python train.py --train_examples=45211 --num_experts=16 --patch_size=[8, 8] --grad_clip=1.0
Rows from block 5 of a small masked image model, named by matrix and row number. Rows with one number within an expert belong to one neuron, the router's apart. Each number is 200 + 30 x the weight over its row's rms, rounded and kept within 0 to 999. All counts start at 0. After the name is the row's rms in percent of the matrix's.
Before each expert's rows are labels from the 100 images, of 14848, where the router gives the expert most weight on average: "patch colour" is the nearest of a few named colours to the mean colour under the peak. Only what is clearly more common there than usual is listed. The data: photos of plants and fungi (iNaturalist).
# router: router (model.blocks.5.mlp.router.weight, 16x192, trained with AdamW), inputs 0-95
# up: expert up (model.blocks.5.mlp.up, 16x96x192), inputs 0-95
# down: expert down (model.blocks.5.mlp.down, 16x192x96, transposed), outputs 0-95

# expert 7
patch colour: grey
router.7,087,201,158,215,205,191,212,161,181,201,257,173,194,166,248,187,199,152,174,188,184,201,175,160,243,174,179,217,213,154,198,236,215,201,132,175,253,232,207,200,204,192,176,191,199,226,160,189,226,247,169,236,215,232,227,221,214,164,230,186,214,164,179,206,230,238,197,202,221,179,182,204,196,225,244,192,217,222,205,180,161,167,172,215,166,200,211,212,166,171,182,202,163,174,216,270,237
up.0,108,217,224,125,194,183,272,221,227,176,177,202,183,189,198,171,172,217,229,221,141,157,202,227,208,173,197,154,189,222,222,207,159,194,201,198,146,214,147,181,194,143,181,205,186,207,174,229,148,253,229,181,174,203,214,214,202,204,214,244,195,233,161,203,226,179,190,191,181,171,205,200,190,231,202,206,244,161,186,166,232,174,195,180,140,188,202,203,157,152,195,228,159,197,228,181,189
down.0,107,185,181,200,234,239,164,175,205,175,209,209,219,157,238,223,183,245,177,178,256,176,224,248,183,214,220,169,171,175,211,241,196,243,242,209,300,183,233,177,215,184,238,168,257,242,227,227,135,209,189,174,192,217,214,280,207,163,191,235,179,192,237,209,230,218,209,225,232,205,192,204,180,196,203,213,196,182,233,216,235,262,240,249,183,222,155,281,221,203,201,150,197,168,175,227,157
up.1,093,222,213,181,175,215,211,187,166,193,199,194,235,204,201,210,245,234,136,237,244,274,128,203,211,213,177,215,170,205,216,238,125,193,210,175,208,193,193,179,210,186,170,231,201,157,174,207,145,244,217,164,233,198,177,183,200,199,180,160,230,202,205,157,193,169,224,205,204,180,228,207,160,230,137,185,249,201,213,108,146,205,169,238,226,160,199,153,240,179,213,189,217,193,183,185,202
down.1,103,208,178,242,182,235,148,190,211,196,185,161,247,163,174,206,211,220,191,220,188,200,219,228,211,196,182,204,207,215,197,218,214,181,173,191,100,132,230,132,169,190,126,191,258,184,249,176,202,189,203,166,172,206,250,204,208,175,205,220,225,196,176,148,162,191,164,234,201,162,244,196,232,185,228,171,166,222,159,221,192,188,156,208,176,176,254,236,221,218,173,176,205,171,209,177,180
up.2,112,243,195,211,204,233,195,218,213,250,195,176,175,212,270,240,215,273,155,144,199,184,193,203,229,201,236,225,211,257,164,231,242,166,233,207,163,154,153,188,178,268,225,183,195,161,242,179,149,189,202,188,245,177,164,250,200,207,155,223,167,239,175,211,157,233,252,248,181,189,212,213,188,218,195,216,179,159,157,195,217,205,212,220,254,218,197,159,197,181,159,186,234,241,218,166,188
down.2,121,228,168,175,216,147,217,247,184,173,185,176,199,141,231,192,178,147,181,193,217,201,216,226,212,222,177,177,207,250,273,184,214,221,205,242,197,226,148,228,237,207,249,214,209,185,232,235,222,177,242,193,187,155,207,173,201,209,160,184,158,232,147,197,159,199,230,199,200,196,255,232,169,249,169,213,204,212,209,236,220,224,244,186,210,220,186,193,205,256,239,211,181,201,177,238,230
up.3,105,161,254,186,245,155,202,211,195,179,145,182,178,192,163,175,187,201,174,193,207,271,183,198,186,179,169,212,191,261,195,293,192,215,147,102,252,220,168,250,174,212,217,234,248,242,209,215,222,189,196,251,194,183,189,186,192,169,226,202,198,220,153,258,185,216,198,199,180,181,214,200,211,212,158,212,216,166,202,207,197,168,183,185,200,199,164,201,237,202,203,170,188,257,283,229,234
down.3,101,162,228,200,179,237,171,161,201,254,190,232,169,178,207,197,209,204,207,176,245,176,231,203,196,202,224,183,159,159,171,114,188,205,223,219,204,169,173,191,155,241,205,240,149,172,179,205,197,219,202,180,185,205,158,257,229,254,205,236,214,179,236,154,236,200,214,178,227,194,185,184,227,218,229,189,241,202,218,161,203,200,173,236,225,182,213,208,174,211,213,194,193,190,167,239,237
up.4,097,183,186,200,119,210,206,200,188,207,211,202,212,185,175,149,216,247,222,183,235,213,217,230,198,199,193,236,218,168,237,195,147,213,213,206,163,179,219,213,193,175,141,158,210,175,206,182,245,216,162,144,234,217,173,155,206,189,191,201,173,211,182,187,257,178,211,206,178,226,229,167,191,225,190,225,253,168,224,193,208,163,166,175,160,222,255,221,218,225,280,203,223,205,179,200,256
down.4,094,175,154,250,244,200,232,191,206,196,212,192,186,255,244,150,214,181,173,225,175,206,221,217,211,258,230,196,243,193,211,248,189,183,239,187,225,183,258,177,217,201,180,208,191,240,186,225,163,188,182,215,164,218,227,210,231,211,241,146,168,229,200,239,119,177,253,139,245,247,161,259,196,186,232,225,211,262,218,257,184,207,219,187,211,193,218,229,175,211,139,194,229,194,203,208,198
up.5,095,183,178,161,233,180,234,219,184,213,184,145,183,158,205,170,243,207,220,241,149,202,119,152,228,189,243,210,170,192,167,189,240,218,236,233,184,198,251,208,245,183,236,224,165,233,189,195,239,199,139,180,166,214,252,187,203,191,196,226,236,205,244,224,170,164,212,182,213,170,204,187,225,229,167,217,227,241,226,218,189,204,185,249,231,164,173,226,194,211,207,194,177,230,168,184,221
down.5,101,201,236,215,137,171,206,202,177,166,211,238,174,210,158,210,217,264,161,205,191,190,177,208,222,217,151,188,200,220,200,173,271,177,203,178,218,173,224,199,165,148,249,214,201,216,141,188,206,236,173,212,204,225,219,229,209,218,190,164,216,164,228,239,258,201,220,210,153,153,163,182,199,217,199,226,226,214,180,253,222,242,238,186,156,205,166,247,232,187,223,210,216,204,231,206,198
up.6,098,239,232,229,214,202,145,233,210,156,207,175,271,223,163,239,174,180,178,216,222,220,199,204,214,175,149,200,197,226,171,191,200,212,203,223,161,205,249,138,135,200,221,154,221,197,163,208,235,168,206,226,194,208,191,195,216,213,226,210,180,186,174,182,223,228,226,150,224,243,192,255,153,246,195,179,250,208,212,178,209,201,229,218,258,158,181,120,184,229,236,167,227,179,193,177,192
down.6,092,174,178,157,225,212,179,229,214,229,267,175,184,195,229,172,178,215,211,219,192,223,230,197,189,209,250,202,178,203,220,182,160,162,196,153,271,155,113,214,196,225,141,226,202,157,223,192,182,195,199,204,237,194,212,185,168,190,204,217,235,237,233,220,175,186,223,176,206,189,171,212,241,202,178,149,146,159,225,160,204,235,159,202,179,200,217,225,233,141,140,195,196,215,221,171,176
up.7,099,208,231,197,217,249,171,221,180,178,194,188,245,184,152,195,234,207,223,117,205,209,220,231,202,205,179,162,216,265,188,99,175,259,206,203,186,156,221,183,208,204,209,188,239,189,176,200,241,185,231,183,176,197,229,240,187,139,173,181,225,212,200,153,206,169,176,173,195,209,241,200,181,192,261,207,181,134,198,161,195,163,178,181,153,216,235,190,219,212,169,191,159,154,160,211,184
down.7,087,253,156,203,225,189,218,219,199,199,165,219,220,201,230,202,122,211,241,218,173,176,297,221,232,164,225,193,215,212,228,226,233,153,217,180,182,193,212,237,177,241,159,174,174,204,186,211,197,192,213,237,205,187,188,252,220,188,206,166,234,145,196,164,161,200,185,140,189,205,193,159,156,183,154,209,180,219,183,146,193,200,197,173,189,191,235,206,208,164,192,199,197,158,178,206,187

# expert 11
patch colour: grey
router.11,120,190,208,162,93,150,186,195,166,254,226,139,187,189,198,186,236,172,165,162,159,177,243,182,214,190,172,186,192,159,266,215,197,155,265,199,225,157,200,155,181,190,219,170,210,172,189,204,227,274,211,237,226,241,192,209,202,255,217,218,163,246,214,200,179,171,215,194,214,125,188,231,141,195,167,173,168,265,191,187,187,204,200,206,194,176,218,202,189,140,187,190,225,190,194,249,209
up.0,108,234,262,163,118,220,230,188,191,143,207,182,235,163,218,204,177,221,181,209,174,200,227,210,190,198,209,205,239,184,170,218,242,205,169,188,195,212,199,183,152,200,208,166,185,224,230,158,164,217,182,172,180,135,188,243,236,223,167,241,139,160,198,250,242,171,224,196,192,115,199,211,231,196,181,208,220,192,205,205,227,172,227,193,232,208,234,205,204,213,233,218,151,139,160,239,243
down.0,107,207,173,214,223,215,217,218,211,230,234,203,249,195,192,228,211,176,193,190,202,186,183,235,209,169,190,186,176,215,202,222,203,189,184,182,169,184,239,241,211,155,261,228,205,159,138,202,186,145,226,152,173,202,235,149,224,145,153,217,191,189,241,206,130,206,196,152,212,229,189,254,215,157,227,181,248,258,154,264,218,243,200,190,208,186,212,181,258,214,200,195,232,228,191,201,182
up.1,099,191,215,191,239,200,218,203,202,205,148,211,201,191,232,230,199,225,146,193,211,167,158,210,180,188,220,191,169,154,151,193,171,177,217,114,169,174,208,181,215,159,186,257,170,214,157,185,191,218,222,187,179,161,133,175,213,229,209,183,185,212,142,216,164,187,222,189,184,240,174,151,164,186,181,207,191,162,110,170,218,192,170,189,197,144,215,155,247,233,231,184,215,175,248,176,232
down.1,099,156,169,206,195,170,162,205,190,233,153,200,228,178,239,224,175,229,170,188,184,261,220,265,180,191,185,150,240,133,175,198,185,236,269,203,192,161,103,204,247,196,193,256,221,184,202,243,260,193,202,181,182,201,210,136,256,193,202,190,211,196,213,199,233,146,196,241,163,183,241,153,195,230,229,206,181,272,174,153,235,199,195,206,225,209,203,206,192,235,237,197,235,207,240,174,181
up.2,084,173,193,134,172,176,176,210,168,181,188,162,178,167,216,198,231,185,170,197,233,208,149,233,198,176,223,164,208,233,253,190,215,210,169,174,220,233,202,212,202,239,197,217,232,205,207,210,189,183,183,201,244,222,161,164,186,189,173,144,151,174,160,218,170,171,208,189,218,188,187,255,282,162,219,153,183,235,208,300,212,169,228,226,152,205,225,212,168,200,200,191,144,194,160,185,215
down.2,092,195,231,200,173,215,171,158,189,205,203,243,203,205,189,153,207,200,248,156,183,165,200,198,262,153,258,177,152,252,219,180,182,225,204,190,194,180,211,220,205,193,234,192,194,194,200,187,122,219,252,193,273,164,170,209,232,217,139,195,168,163,183,215,234,210,161,186,189,153,154,228,137,207,211,130,218,225,161,221,210,170,238,198,188,177,192,258,193,222,167,175,189,234,158,217,230
up.3,098,159,187,211,178,261,211,195,148,182,248,219,143,220,203,202,206,187,189,228,212,189,118,211,194,201,185,167,208,198,226,265,173,220,177,200,190,220,174,201,234,207,170,187,192,220,213,190,172,165,193,180,175,225,182,181,193,260,212,236,265,193,220,215,175,204,210,185,202,204,198,201,174,225,161,153,215,196,194,185,105,198,178,193,243,219,166,184,187,155,213,202,238,216,187,138,240
down.3,101,142,207,175,151,222,254,183,225,160,201,218,232,192,154,192,220,209,185,235,218,179,212,185,238,169,221,194,153,147,188,212,204,173,212,182,164,255,181,177,236,148,202,161,215,175,285,235,192,208,208,193,167,195,225,194,186,151,179,210,200,199,230,159,226,245,189,194,216,177,183,155,234,177,194,239,243,205,188,139,160,156,178,245,241,180,209,198,211,251,229,212,202,168,198,200,196
up.4,101,167,216,144,214,215,194,210,204,229,175,205,173,154,209,227,198,191,132,143,164,228,230,193,174,184,162,232,186,181,216,131,211,181,197,244,190,201,198,274,198,192,228,152,142,245,218,232,237,219,198,197,201,217,181,188,213,214,181,229,230,184,172,186,196,148,186,231,193,204,166,205,193,210,240,146,198,194,231,216,188,206,178,203,235,185,193,191,220,193,208,169,204,161,178,169,197
down.4,107,217,217,245,232,194,193,198,180,232,222,174,217,207,200,174,201,174,199,127,169,219,165,171,145,206,211,200,204,192,200,288,202,198,204,206,240,201,179,206,200,233,211,175,219,143,239,232,168,181,241,209,213,210,255,171,264,191,230,194,176,209,230,151,202,176,187,222,218,151,177,212,216,240,195,134,225,178,154,180,181,200,169,194,184,281,208,161,166,216,239,224,185,176,197,228,237
up.5,095,194,178,185,213,198,188,205,194,148,185,199,134,187,198,195,206,193,211,214,225,151,218,193,200,217,165,169,205,197,137,235,205,232,173,203,248,207,244,188,226,188,178,254,169,244,224,249,223,222,205,162,141,201,216,168,213,184,150,264,220,139,157,196,230,173,217,236,202,241,192,151,203,189,210,190,211,198,240,166,217,210,183,184,203,187,219,191,207,183,206,198,197,210,213,216,193
down.5,096,250,178,178,152,156,193,200,240,205,145,201,162,222,196,156,181,154,208,208,240,210,198,169,191,196,163,180,264,162,180,243,173,176,156,196,162,198,195,181,196,199,164,182,207,198,219,132,222,189,184,244,203,238,197,248,275,251,241,209,167,170,221,173,212,187,241,152,155,183,160,214,237,237,203,174,186,185,191,214,216,224,210,198,236,213,263,239,216,222,189,122,191,185,246,183,239
up.6,101,219,188,125,190,187,235,132,144,157,245,215,192,192,187,184,202,206,185,249,180,192,134,165,217,208,142,178,198,214,221,260,187,230,173,231,180,216,249,165,234,156,216,211,190,219,216,224,233,216,233,197,192,221,253,182,184,184,196,159,186,192,221,166,241,207,175,220,208,168,207,234,263,217,207,173,213,188,149,211,211,188,202,199,214,152,175,189,228,186,158,162,143,193,218,213,201
down.6,106,166,219,254,241,243,191,234,194,179,244,155,137,186,206,228,182,218,171,177,198,186,164,211,195,228,168,181,219,202,198,151,227,178,174,172,137,175,212,194,177,220,228,127,199,220,207,208,151,197,214,224,163,202,204,251,203,193,167,168,189,255,233,163,233,220,152,176,179,179,187,190,166,202,204,186,194,144,204,191,206,190,172,214,192,204,230,204,175,194,197,241,227,225,181,174,217
up.7,101,225,224,197,120,195,206,220,178,204,220,185,177,204,201,227,180,201,159,169,198,195,210,199,224,169,184,155,194,172,189,254,221,213,205,205,186,229,212,197,161,184,160,199,134,223,221,203,254,184,200,164,209,203,212,176,200,182,173,202,184,189,157,161,220,211,209,176,206,183,200,268,205,263,220,192,188,193,159,228,199,193,220,267,143,192,141,173,170,222,198,196,158,191,144,209,226
down.7,100,200,237,150,225,200,219,182,157,184,226,226,197,196,182,161,211,194,241,175,206,198,231,216,167,176,170,187,167,231,193,149,138,215,247,215,230,188,163,231,217,190,173,189,185,183,248,180,228,264,180,203,203,186,241,205,219,240,133,168,190,247,236,271,214,192,152,213,234,240,158,131,211,137,220,202,270,203,184,203,195,168,208,189,194,172,192,219,203,205,213,194,216,196,215,246,187

# expert 14
patch colour: pink
router.14,130,215,176,216,227,240,221,211,193,236,195,199,219,239,160,157,136,160,146,154,178,225,226,229,150,179,228,175,190,214,188,187,212,157,211,204,161,157,195,183,194,191,252,192,204,183,189,175,177,239,189,147,169,152,179,220,189,228,197,186,200,244,222,196,203,242,198,149,227,202,172,235,154,204,157,204,212,204,209,217,214,193,178,148,164,196,232,192,194,195,169,224,198,203,242,193,216
up.0,088,214,239,183,203,195,247,239,164,184,203,252,240,234,218,188,211,276,278,221,222,204,138,237,166,201,178,213,240,236,131,209,205,218,190,186,216,204,196,155,220,207,188,239,226,200,213,183,182,211,219,205,160,243,251,213,218,213,200,203,221,199,211,161,211,228,223,169,209,186,235,245,136,159,230,217,190,180,190,211,221,199,198,216,202,201,175,197,133,209,216,232,187,232,227,204,221
down.0,097,206,195,243,175,202,188,204,218,207,149,209,188,215,198,225,179,190,252,205,200,211,175,254,231,230,208,231,158,215,203,230,212,188,218,178,178,161,210,208,220,201,274,170,232,213,143,215,188,159,213,185,237,183,169,191,201,182,237,204,175,131,161,225,218,187,171,245,185,205,160,237,242,252,194,150,176,197,225,237,221,196,192,224,217,217,199,181,249,184,232,170,285,216,245,181,208
up.1,100,192,221,167,140,179,152,171,220,207,188,204,168,174,189,179,206,177,146,240,233,253,256,206,200,215,224,193,223,222,258,201,157,241,207,217,231,210,210,207,157,220,193,191,173,223,212,224,238,267,195,209,222,247,171,185,207,180,190,156,185,187,208,225,218,221,163,151,169,202,182,227,211,184,203,156,227,221,186,196,239,199,213,247,132,211,196,199,193,215,154,170,213,153,245,200,214
down.1,096,214,186,215,240,212,190,191,166,172,206,206,140,264,241,217,180,181,222,152,203,192,233,215,163,189,193,201,212,160,186,240,187,162,227,217,209,217,228,213,205,229,223,178,196,161,231,140,217,251,250,215,222,193,230,191,211,190,219,220,224,194,190,248,229,211,216,210,179,224,185,135,209,210,200,138,185,206,207,206,198,199,203,169,243,179,205,200,230,136,216,149,203,151,190,227,236
up.2,114,180,194,169,225,204,192,218,215,245,203,185,154,219,201,173,216,201,186,232,177,209,250,210,248,207,220,178,219,219,183,238,249,208,131,221,218,203,165,150,251,261,197,238,172,216,204,179,214,176,187,211,228,165,232,172,231,183,169,136,208,231,201,184,219,158,234,162,233,161,211,237,199,188,261,158,232,244,178,255,243,160,190,218,180,197,236,187,199,222,221,159,188,223,190,213,201
down.2,088,248,154,208,154,208,149,198,236,244,138,179,158,239,155,212,159,202,202,214,208,198,183,154,228,222,190,210,226,159,196,143,230,133,186,187,213,186,184,181,258,220,167,199,191,183,198,170,207,156,151,186,225,174,163,158,180,206,224,172,208,192,223,176,213,199,188,249,195,241,189,186,159,236,235,164,188,202,194,191,154,186,272,173,211,183,215,212,200,208,215,221,227,232,255,250,183
up.3,089,200,224,159,205,220,203,178,272,202,150,170,206,183,255,181,153,250,179,215,205,176,225,242,160,215,198,239,162,267,203,241,207,237,250,224,219,199,174,138,183,206,235,225,220,188,223,252,209,269,212,152,201,235,221,167,193,194,184,245,195,126,215,169,246,181,186,214,189,164,163,211,205,203,218,156,233,227,201,151,245,168,243,184,190,232,212,180,236,178,193,144,176,219,215,197,192
down.3,091,216,163,251,180,195,215,213,161,187,199,220,194,246,203,165,221,177,202,169,230,199,201,132,214,204,244,196,227,219,173,187,262,246,217,168,196,191,204,172,175,199,160,119,219,209,262,169,169,209,214,221,215,151,191,200,231,178,177,179,190,178,195,205,206,184,196,166,201,191,254,155,196,214,205,165,221,228,183,252,208,210,212,203,226,150,243,186,157,202,221,159,229,161,201,213,185
up.4,124,165,208,215,204,281,215,201,193,202,234,204,275,226,232,212,164,182,180,132,218,221,265,235,142,204,207,213,212,238,190,238,199,197,204,218,208,186,197,183,198,211,222,201,192,249,223,248,178,223,199,194,247,162,186,243,174,177,177,250,247,199,181,197,235,149,216,234,220,138,181,199,205,199,187,231,221,205,209,246,179,214,238,208,206,166,224,182,196,151,206,284,170,161,207,192,214
down.4,112,176,184,209,187,207,168,184,200,175,189,186,227,174,246,249,188,266,171,133,220,234,200,216,198,195,264,212,207,225,189,200,204,214,218,188,233,240,167,219,185,196,138,199,193,200,211,188,174,204,157,214,226,251,151,238,174,193,220,232,219,217,240,226,188,203,201,189,195,169,250,202,211,257,213,162,145,202,205,248,189,170,174,234,213,197,196,250,155,181,173,198,145,167,108,215,200
up.5,077,148,243,173,251,158,192,163,231,204,209,197,207,201,218,161,195,234,168,240,163,191,217,212,212,219,193,288,182,207,232,197,226,219,190,252,247,193,207,172,277,154,204,186,214,179,208,196,193,202,183,239,192,194,243,182,218,211,227,209,238,215,227,194,249,183,168,226,205,215,206,220,173,207,229,256,197,213,210,223,253,184,249,176,200,252,205,174,270,217,179,199,244,148,232,191,147
down.5,077,202,202,230,174,153,181,202,213,206,209,231,206,201,196,208,205,191,216,114,182,261,209,204,189,189,184,169,250,158,188,214,196,193,234,189,214,214,139,218,158,234,194,216,255,205,183,135,209,190,242,231,180,207,257,170,168,178,150,197,158,141,204,221,148,169,248,223,225,184,193,165,180,144,197,173,161,214,169,187,213,179,254,196,179,188,235,216,170,139,239,201,150,233,198,238,202
up.6,103,157,235,241,223,249,186,229,168,197,190,125,195,215,236,216,202,177,200,181,182,199,197,169,200,234,197,199,148,182,120,196,194,203,163,187,159,219,257,258,189,168,245,233,202,203,178,224,157,197,223,179,201,221,168,190,208,192,193,239,182,155,206,226,245,251,200,202,191,243,174,126,197,199,158,218,252,224,130,199,205,238,258,203,181,163,191,234,249,195,226,219,201,191,246,168,167
down.6,115,209,250,218,161,275,161,213,219,216,203,217,191,210,165,200,187,194,163,227,206,158,206,188,203,227,134,194,204,186,171,146,164,152,194,144,177,143,319,227,208,245,214,174,198,231,222,195,224,190,144,172,172,201,232,252,151,179,212,220,218,191,236,172,217,180,174,175,189,158,137,164,176,233,215,215,146,162,183,149,183,172,235,230,200,181,184,174,254,219,250,213,207,193,245,229,210
up.7,094,217,212,174,181,174,221,206,232,254,202,171,200,209,180,195,186,196,218,249,242,222,189,193,170,220,212,247,217,169,227,267,232,249,191,260,241,176,204,195,207,178,232,251,226,255,239,227,221,260,225,172,216,156,158,188,195,216,150,227,193,193,238,217,196,208,182,232,192,216,248,186,256,223,166,185,248,214,194,253,198,158,203,258,246,207,235,208,235,168,206,174,197,246,217,142,221
down.7,096,182,162,179,187,252,222,223,177,183,220,212,200,200,203,204,191,202,179,159,217,173,188,182,219,193,165,134,221,200,229,231,212,223,240,192,178,248,193,223,156,204,178,127,210,173,233,161,195,171,196,188,188,219,201,173,174,189,207,193,154,171,224,218,205,231,191,126,146,231,209,214,229,174,201,203,225,195,233,167,235,198,213,191,237,153,214,184,159,233,277,208,194,184,185,208,169

# expert 1
patch colour: grey
router.1,112,192,187,205,194,189,161,214,214,250,231,205,193,267,222,199,202,204,240,193,133,187,257,216,191,256,209,156,193,208,205,250,208,165,209,208,245,202,216,208,266,239,189,246,232,204,232,195,171,228,238,264,207,184,220,169,196,254,191,224,168,219,201,200,167,215,196,140,177,270,203,192,195,204,221,248,152,232,194,236,205,146,224,217,221,221,119,179,182,235,147,206,171,188,177,185,197
up.0,097,204,216,214,171,194,233,234,203,212,196,217,208,140,141,172,184,157,241,233,178,228,221,251,160,182,172,216,205,233,190,225,207,162,153,267,224,167,167,221,206,228,212,181,181,190,228,211,275,223,170,182,193,179,185,234,221,175,222,236,185,202,163,182,229,179,245,195,283,180,179,216,147,184,198,202,243,232,213,170,204,191,247,215,232,189,257,209,220,154,221,221,197,204,225,177,200
down.0,101,211,201,184,166,199,238,172,210,218,174,159,233,214,250,207,178,182,197,205,241,180,205,158,179,167,222,211,119,191,230,199,206,180,259,165,199,220,216,196,203,162,182,250,186,193,210,204,126,244,242,195,195,236,198,194,192,229,202,167,190,203,208,203,188,183,233,188,180,234,192,131,201,219,228,241,157,201,152,205,207,222,155,232,189,211,191,163,183,274,203,177,247,164,214,178,157
up.1,093,199,138,203,237,174,178,190,215,194,273,161,192,191,228,167,230,212,198,269,210,182,142,176,190,201,260,132,223,197,225,252,215,232,144,189,267,186,236,222,162,222,134,163,206,188,238,196,167,204,190,175,265,167,199,175,174,173,217,182,194,182,255,192,262,200,172,238,168,189,144,184,218,192,201,184,200,159,245,195,198,160,202,157,212,209,189,256,198,205,135,219,213,193,205,222,191
down.1,102,206,175,211,182,204,236,176,164,165,240,203,249,182,228,198,185,232,232,182,172,201,201,173,213,232,190,140,186,196,204,183,188,99,195,159,172,201,229,198,229,189,208,247,221,201,195,240,248,195,215,179,157,207,197,212,218,203,178,190,197,152,235,179,188,225,208,233,210,164,130,183,219,207,197,219,180,207,116,178,185,250,235,200,188,243,230,249,181,137,200,175,200,248,199,180,173
up.2,097,204,196,210,198,197,217,203,195,168,190,238,248,166,204,165,211,214,210,150,219,176,231,200,186,245,217,222,181,254,199,184,215,237,234,114,185,232,189,190,225,270,174,184,185,195,208,172,195,221,162,141,173,158,235,224,196,206,200,175,169,155,131,189,181,198,202,164,158,184,220,218,174,200,204,163,155,202,224,181,201,187,196,166,266,159,186,159,203,219,174,188,203,228,202,262,199
down.2,098,169,232,209,225,230,237,201,181,226,187,182,130,204,198,226,156,260,225,172,228,207,225,204,200,210,249,179,184,194,216,260,201,234,151,168,216,237,181,254,205,204,175,187,213,208,210,201,227,180,155,203,201,192,159,193,128,202,199,188,188,180,191,186,176,172,195,135,242,172,248,200,183,190,198,234,186,172,150,212,217,259,276,206,137,180,210,185,180,180,219,230,226,187,213,218,144
up.3,095,187,183,224,244,233,192,235,196,171,198,187,182,204,232,175,197,202,170,310,173,137,235,194,216,174,166,193,184,163,214,233,146,213,182,196,198,215,178,181,188,212,193,194,207,212,248,205,246,206,216,201,194,234,220,224,222,188,212,197,213,261,190,224,203,176,204,194,211,136,220,214,233,211,199,181,172,195,242,179,197,227,157,165,192,245,146,200,174,146,190,157,205,191,153,257,200
down.3,103,254,125,139,151,180,219,195,176,211,182,228,194,188,183,216,185,183,242,168,188,206,247,189,196,166,196,214,177,190,228,189,208,162,185,192,247,172,172,127,171,192,240,201,167,193,204,242,143,195,214,201,213,181,174,146,200,202,255,220,229,192,186,220,230,205,205,229,196,195,169,218,245,227,197,249,210,176,148,260,235,161,182,221,186,224,235,222,160,193,180,227,197,237,286,167,210
up.4,100,187,204,227,204,190,227,196,237,176,218,188,212,151,260,216,183,217,219,279,188,201,185,147,214,158,240,211,215,215,155,186,197,175,226,139,196,205,175,291,178,208,236,197,207,161,178,197,215,193,211,231,164,183,202,197,173,122,161,190,207,253,206,176,161,181,232,223,201,184,163,203,250,215,254,202,232,150,187,193,209,197,196,174,177,184,190,267,183,187,181,241,232,224,190,191,179
down.4,099,150,173,237,194,227,214,203,198,172,218,182,192,217,247,225,180,206,177,170,230,233,144,146,170,219,191,209,239,188,202,189,150,212,178,204,187,289,192,188,180,184,194,187,149,240,240,200,180,196,165,200,226,204,193,211,219,187,222,245,181,153,169,184,187,195,213,241,175,237,234,186,289,224,160,187,208,200,175,194,194,213,254,245,256,215,191,250,138,188,209,173,195,149,152,152,216
up.5,081,152,185,171,255,216,216,253,163,210,246,185,149,159,236,216,208,241,154,175,211,181,253,205,238,170,168,255,173,178,184,267,189,227,226,238,220,173,222,190,215,181,160,242,187,242,173,177,244,206,158,205,195,249,236,193,178,217,197,171,181,226,192,214,215,139,169,169,181,206,214,205,203,193,179,232,209,226,172,176,236,175,217,161,231,215,190,184,196,194,195,203,228,184,242,163,192
down.5,080,232,230,218,180,187,180,174,208,212,179,162,232,213,195,181,161,178,207,231,215,177,201,225,184,254,242,158,216,162,229,199,231,156,211,191,163,193,194,210,192,203,186,156,232,181,178,229,212,213,210,184,219,152,166,236,215,157,193,170,211,165,167,151,188,234,231,173,202,194,164,205,172,199,203,198,233,201,299,187,184,251,195,232,162,165,241,194,157,200,201,207,167,177,155,210,187
up.6,096,214,212,225,161,268,181,211,198,211,180,171,196,240,201,214,183,209,202,169,177,156,191,214,207,184,124,209,172,223,235,136,224,149,197,164,158,185,190,195,180,198,194,199,205,162,284,217,220,212,191,244,227,244,167,201,243,165,148,213,223,215,178,234,224,229,145,201,221,230,199,168,238,213,207,215,211,181,193,218,240,193,227,243,166,219,162,189,172,162,124,207,200,157,206,219,143
down.6,098,187,250,182,232,161,223,181,226,200,186,206,142,185,187,195,188,217,193,182,187,262,207,225,193,276,243,195,217,135,214,218,253,215,203,224,269,213,153,210,212,211,192,134,196,227,204,206,132,178,245,172,160,201,204,176,207,154,235,162,215,204,200,188,215,160,195,175,215,196,168,176,176,189,172,215,182,191,173,205,213,218,194,210,188,217,184,168,220,283,217,241,209,230,246,224,180
up.7,092,207,175,180,177,200,174,176,162,221,232,175,233,174,179,209,173,152,211,261,179,213,210,129,199,216,184,228,166,189,206,179,200,191,219,179,233,231,224,190,197,206,172,210,220,178,241,228,189,217,255,205,174,217,260,199,237,192,188,217,189,223,236,212,196,206,147,237,281,170,175,216,259,188,265,188,207,235,220,212,261,229,182,237,222,275,188,221,251,215,161,257,223,201,186,237,153
down.7,097,208,204,221,187,252,220,254,225,219,201,143,187,163,150,196,218,196,252,137,146,165,160,189,178,201,244,190,213,203,187,170,243,163,204,175,152,194,228,163,190,162,175,207,167,224,216,185,218,199,172,209,190,242,112,168,167,155,226,202,191,189,195,205,192,227,192,204,194,187,148,172,192,239,203,189,213,150,187,198,243,159,195,156,198,222,213,203,165,160,225,192,225,189,255,229,219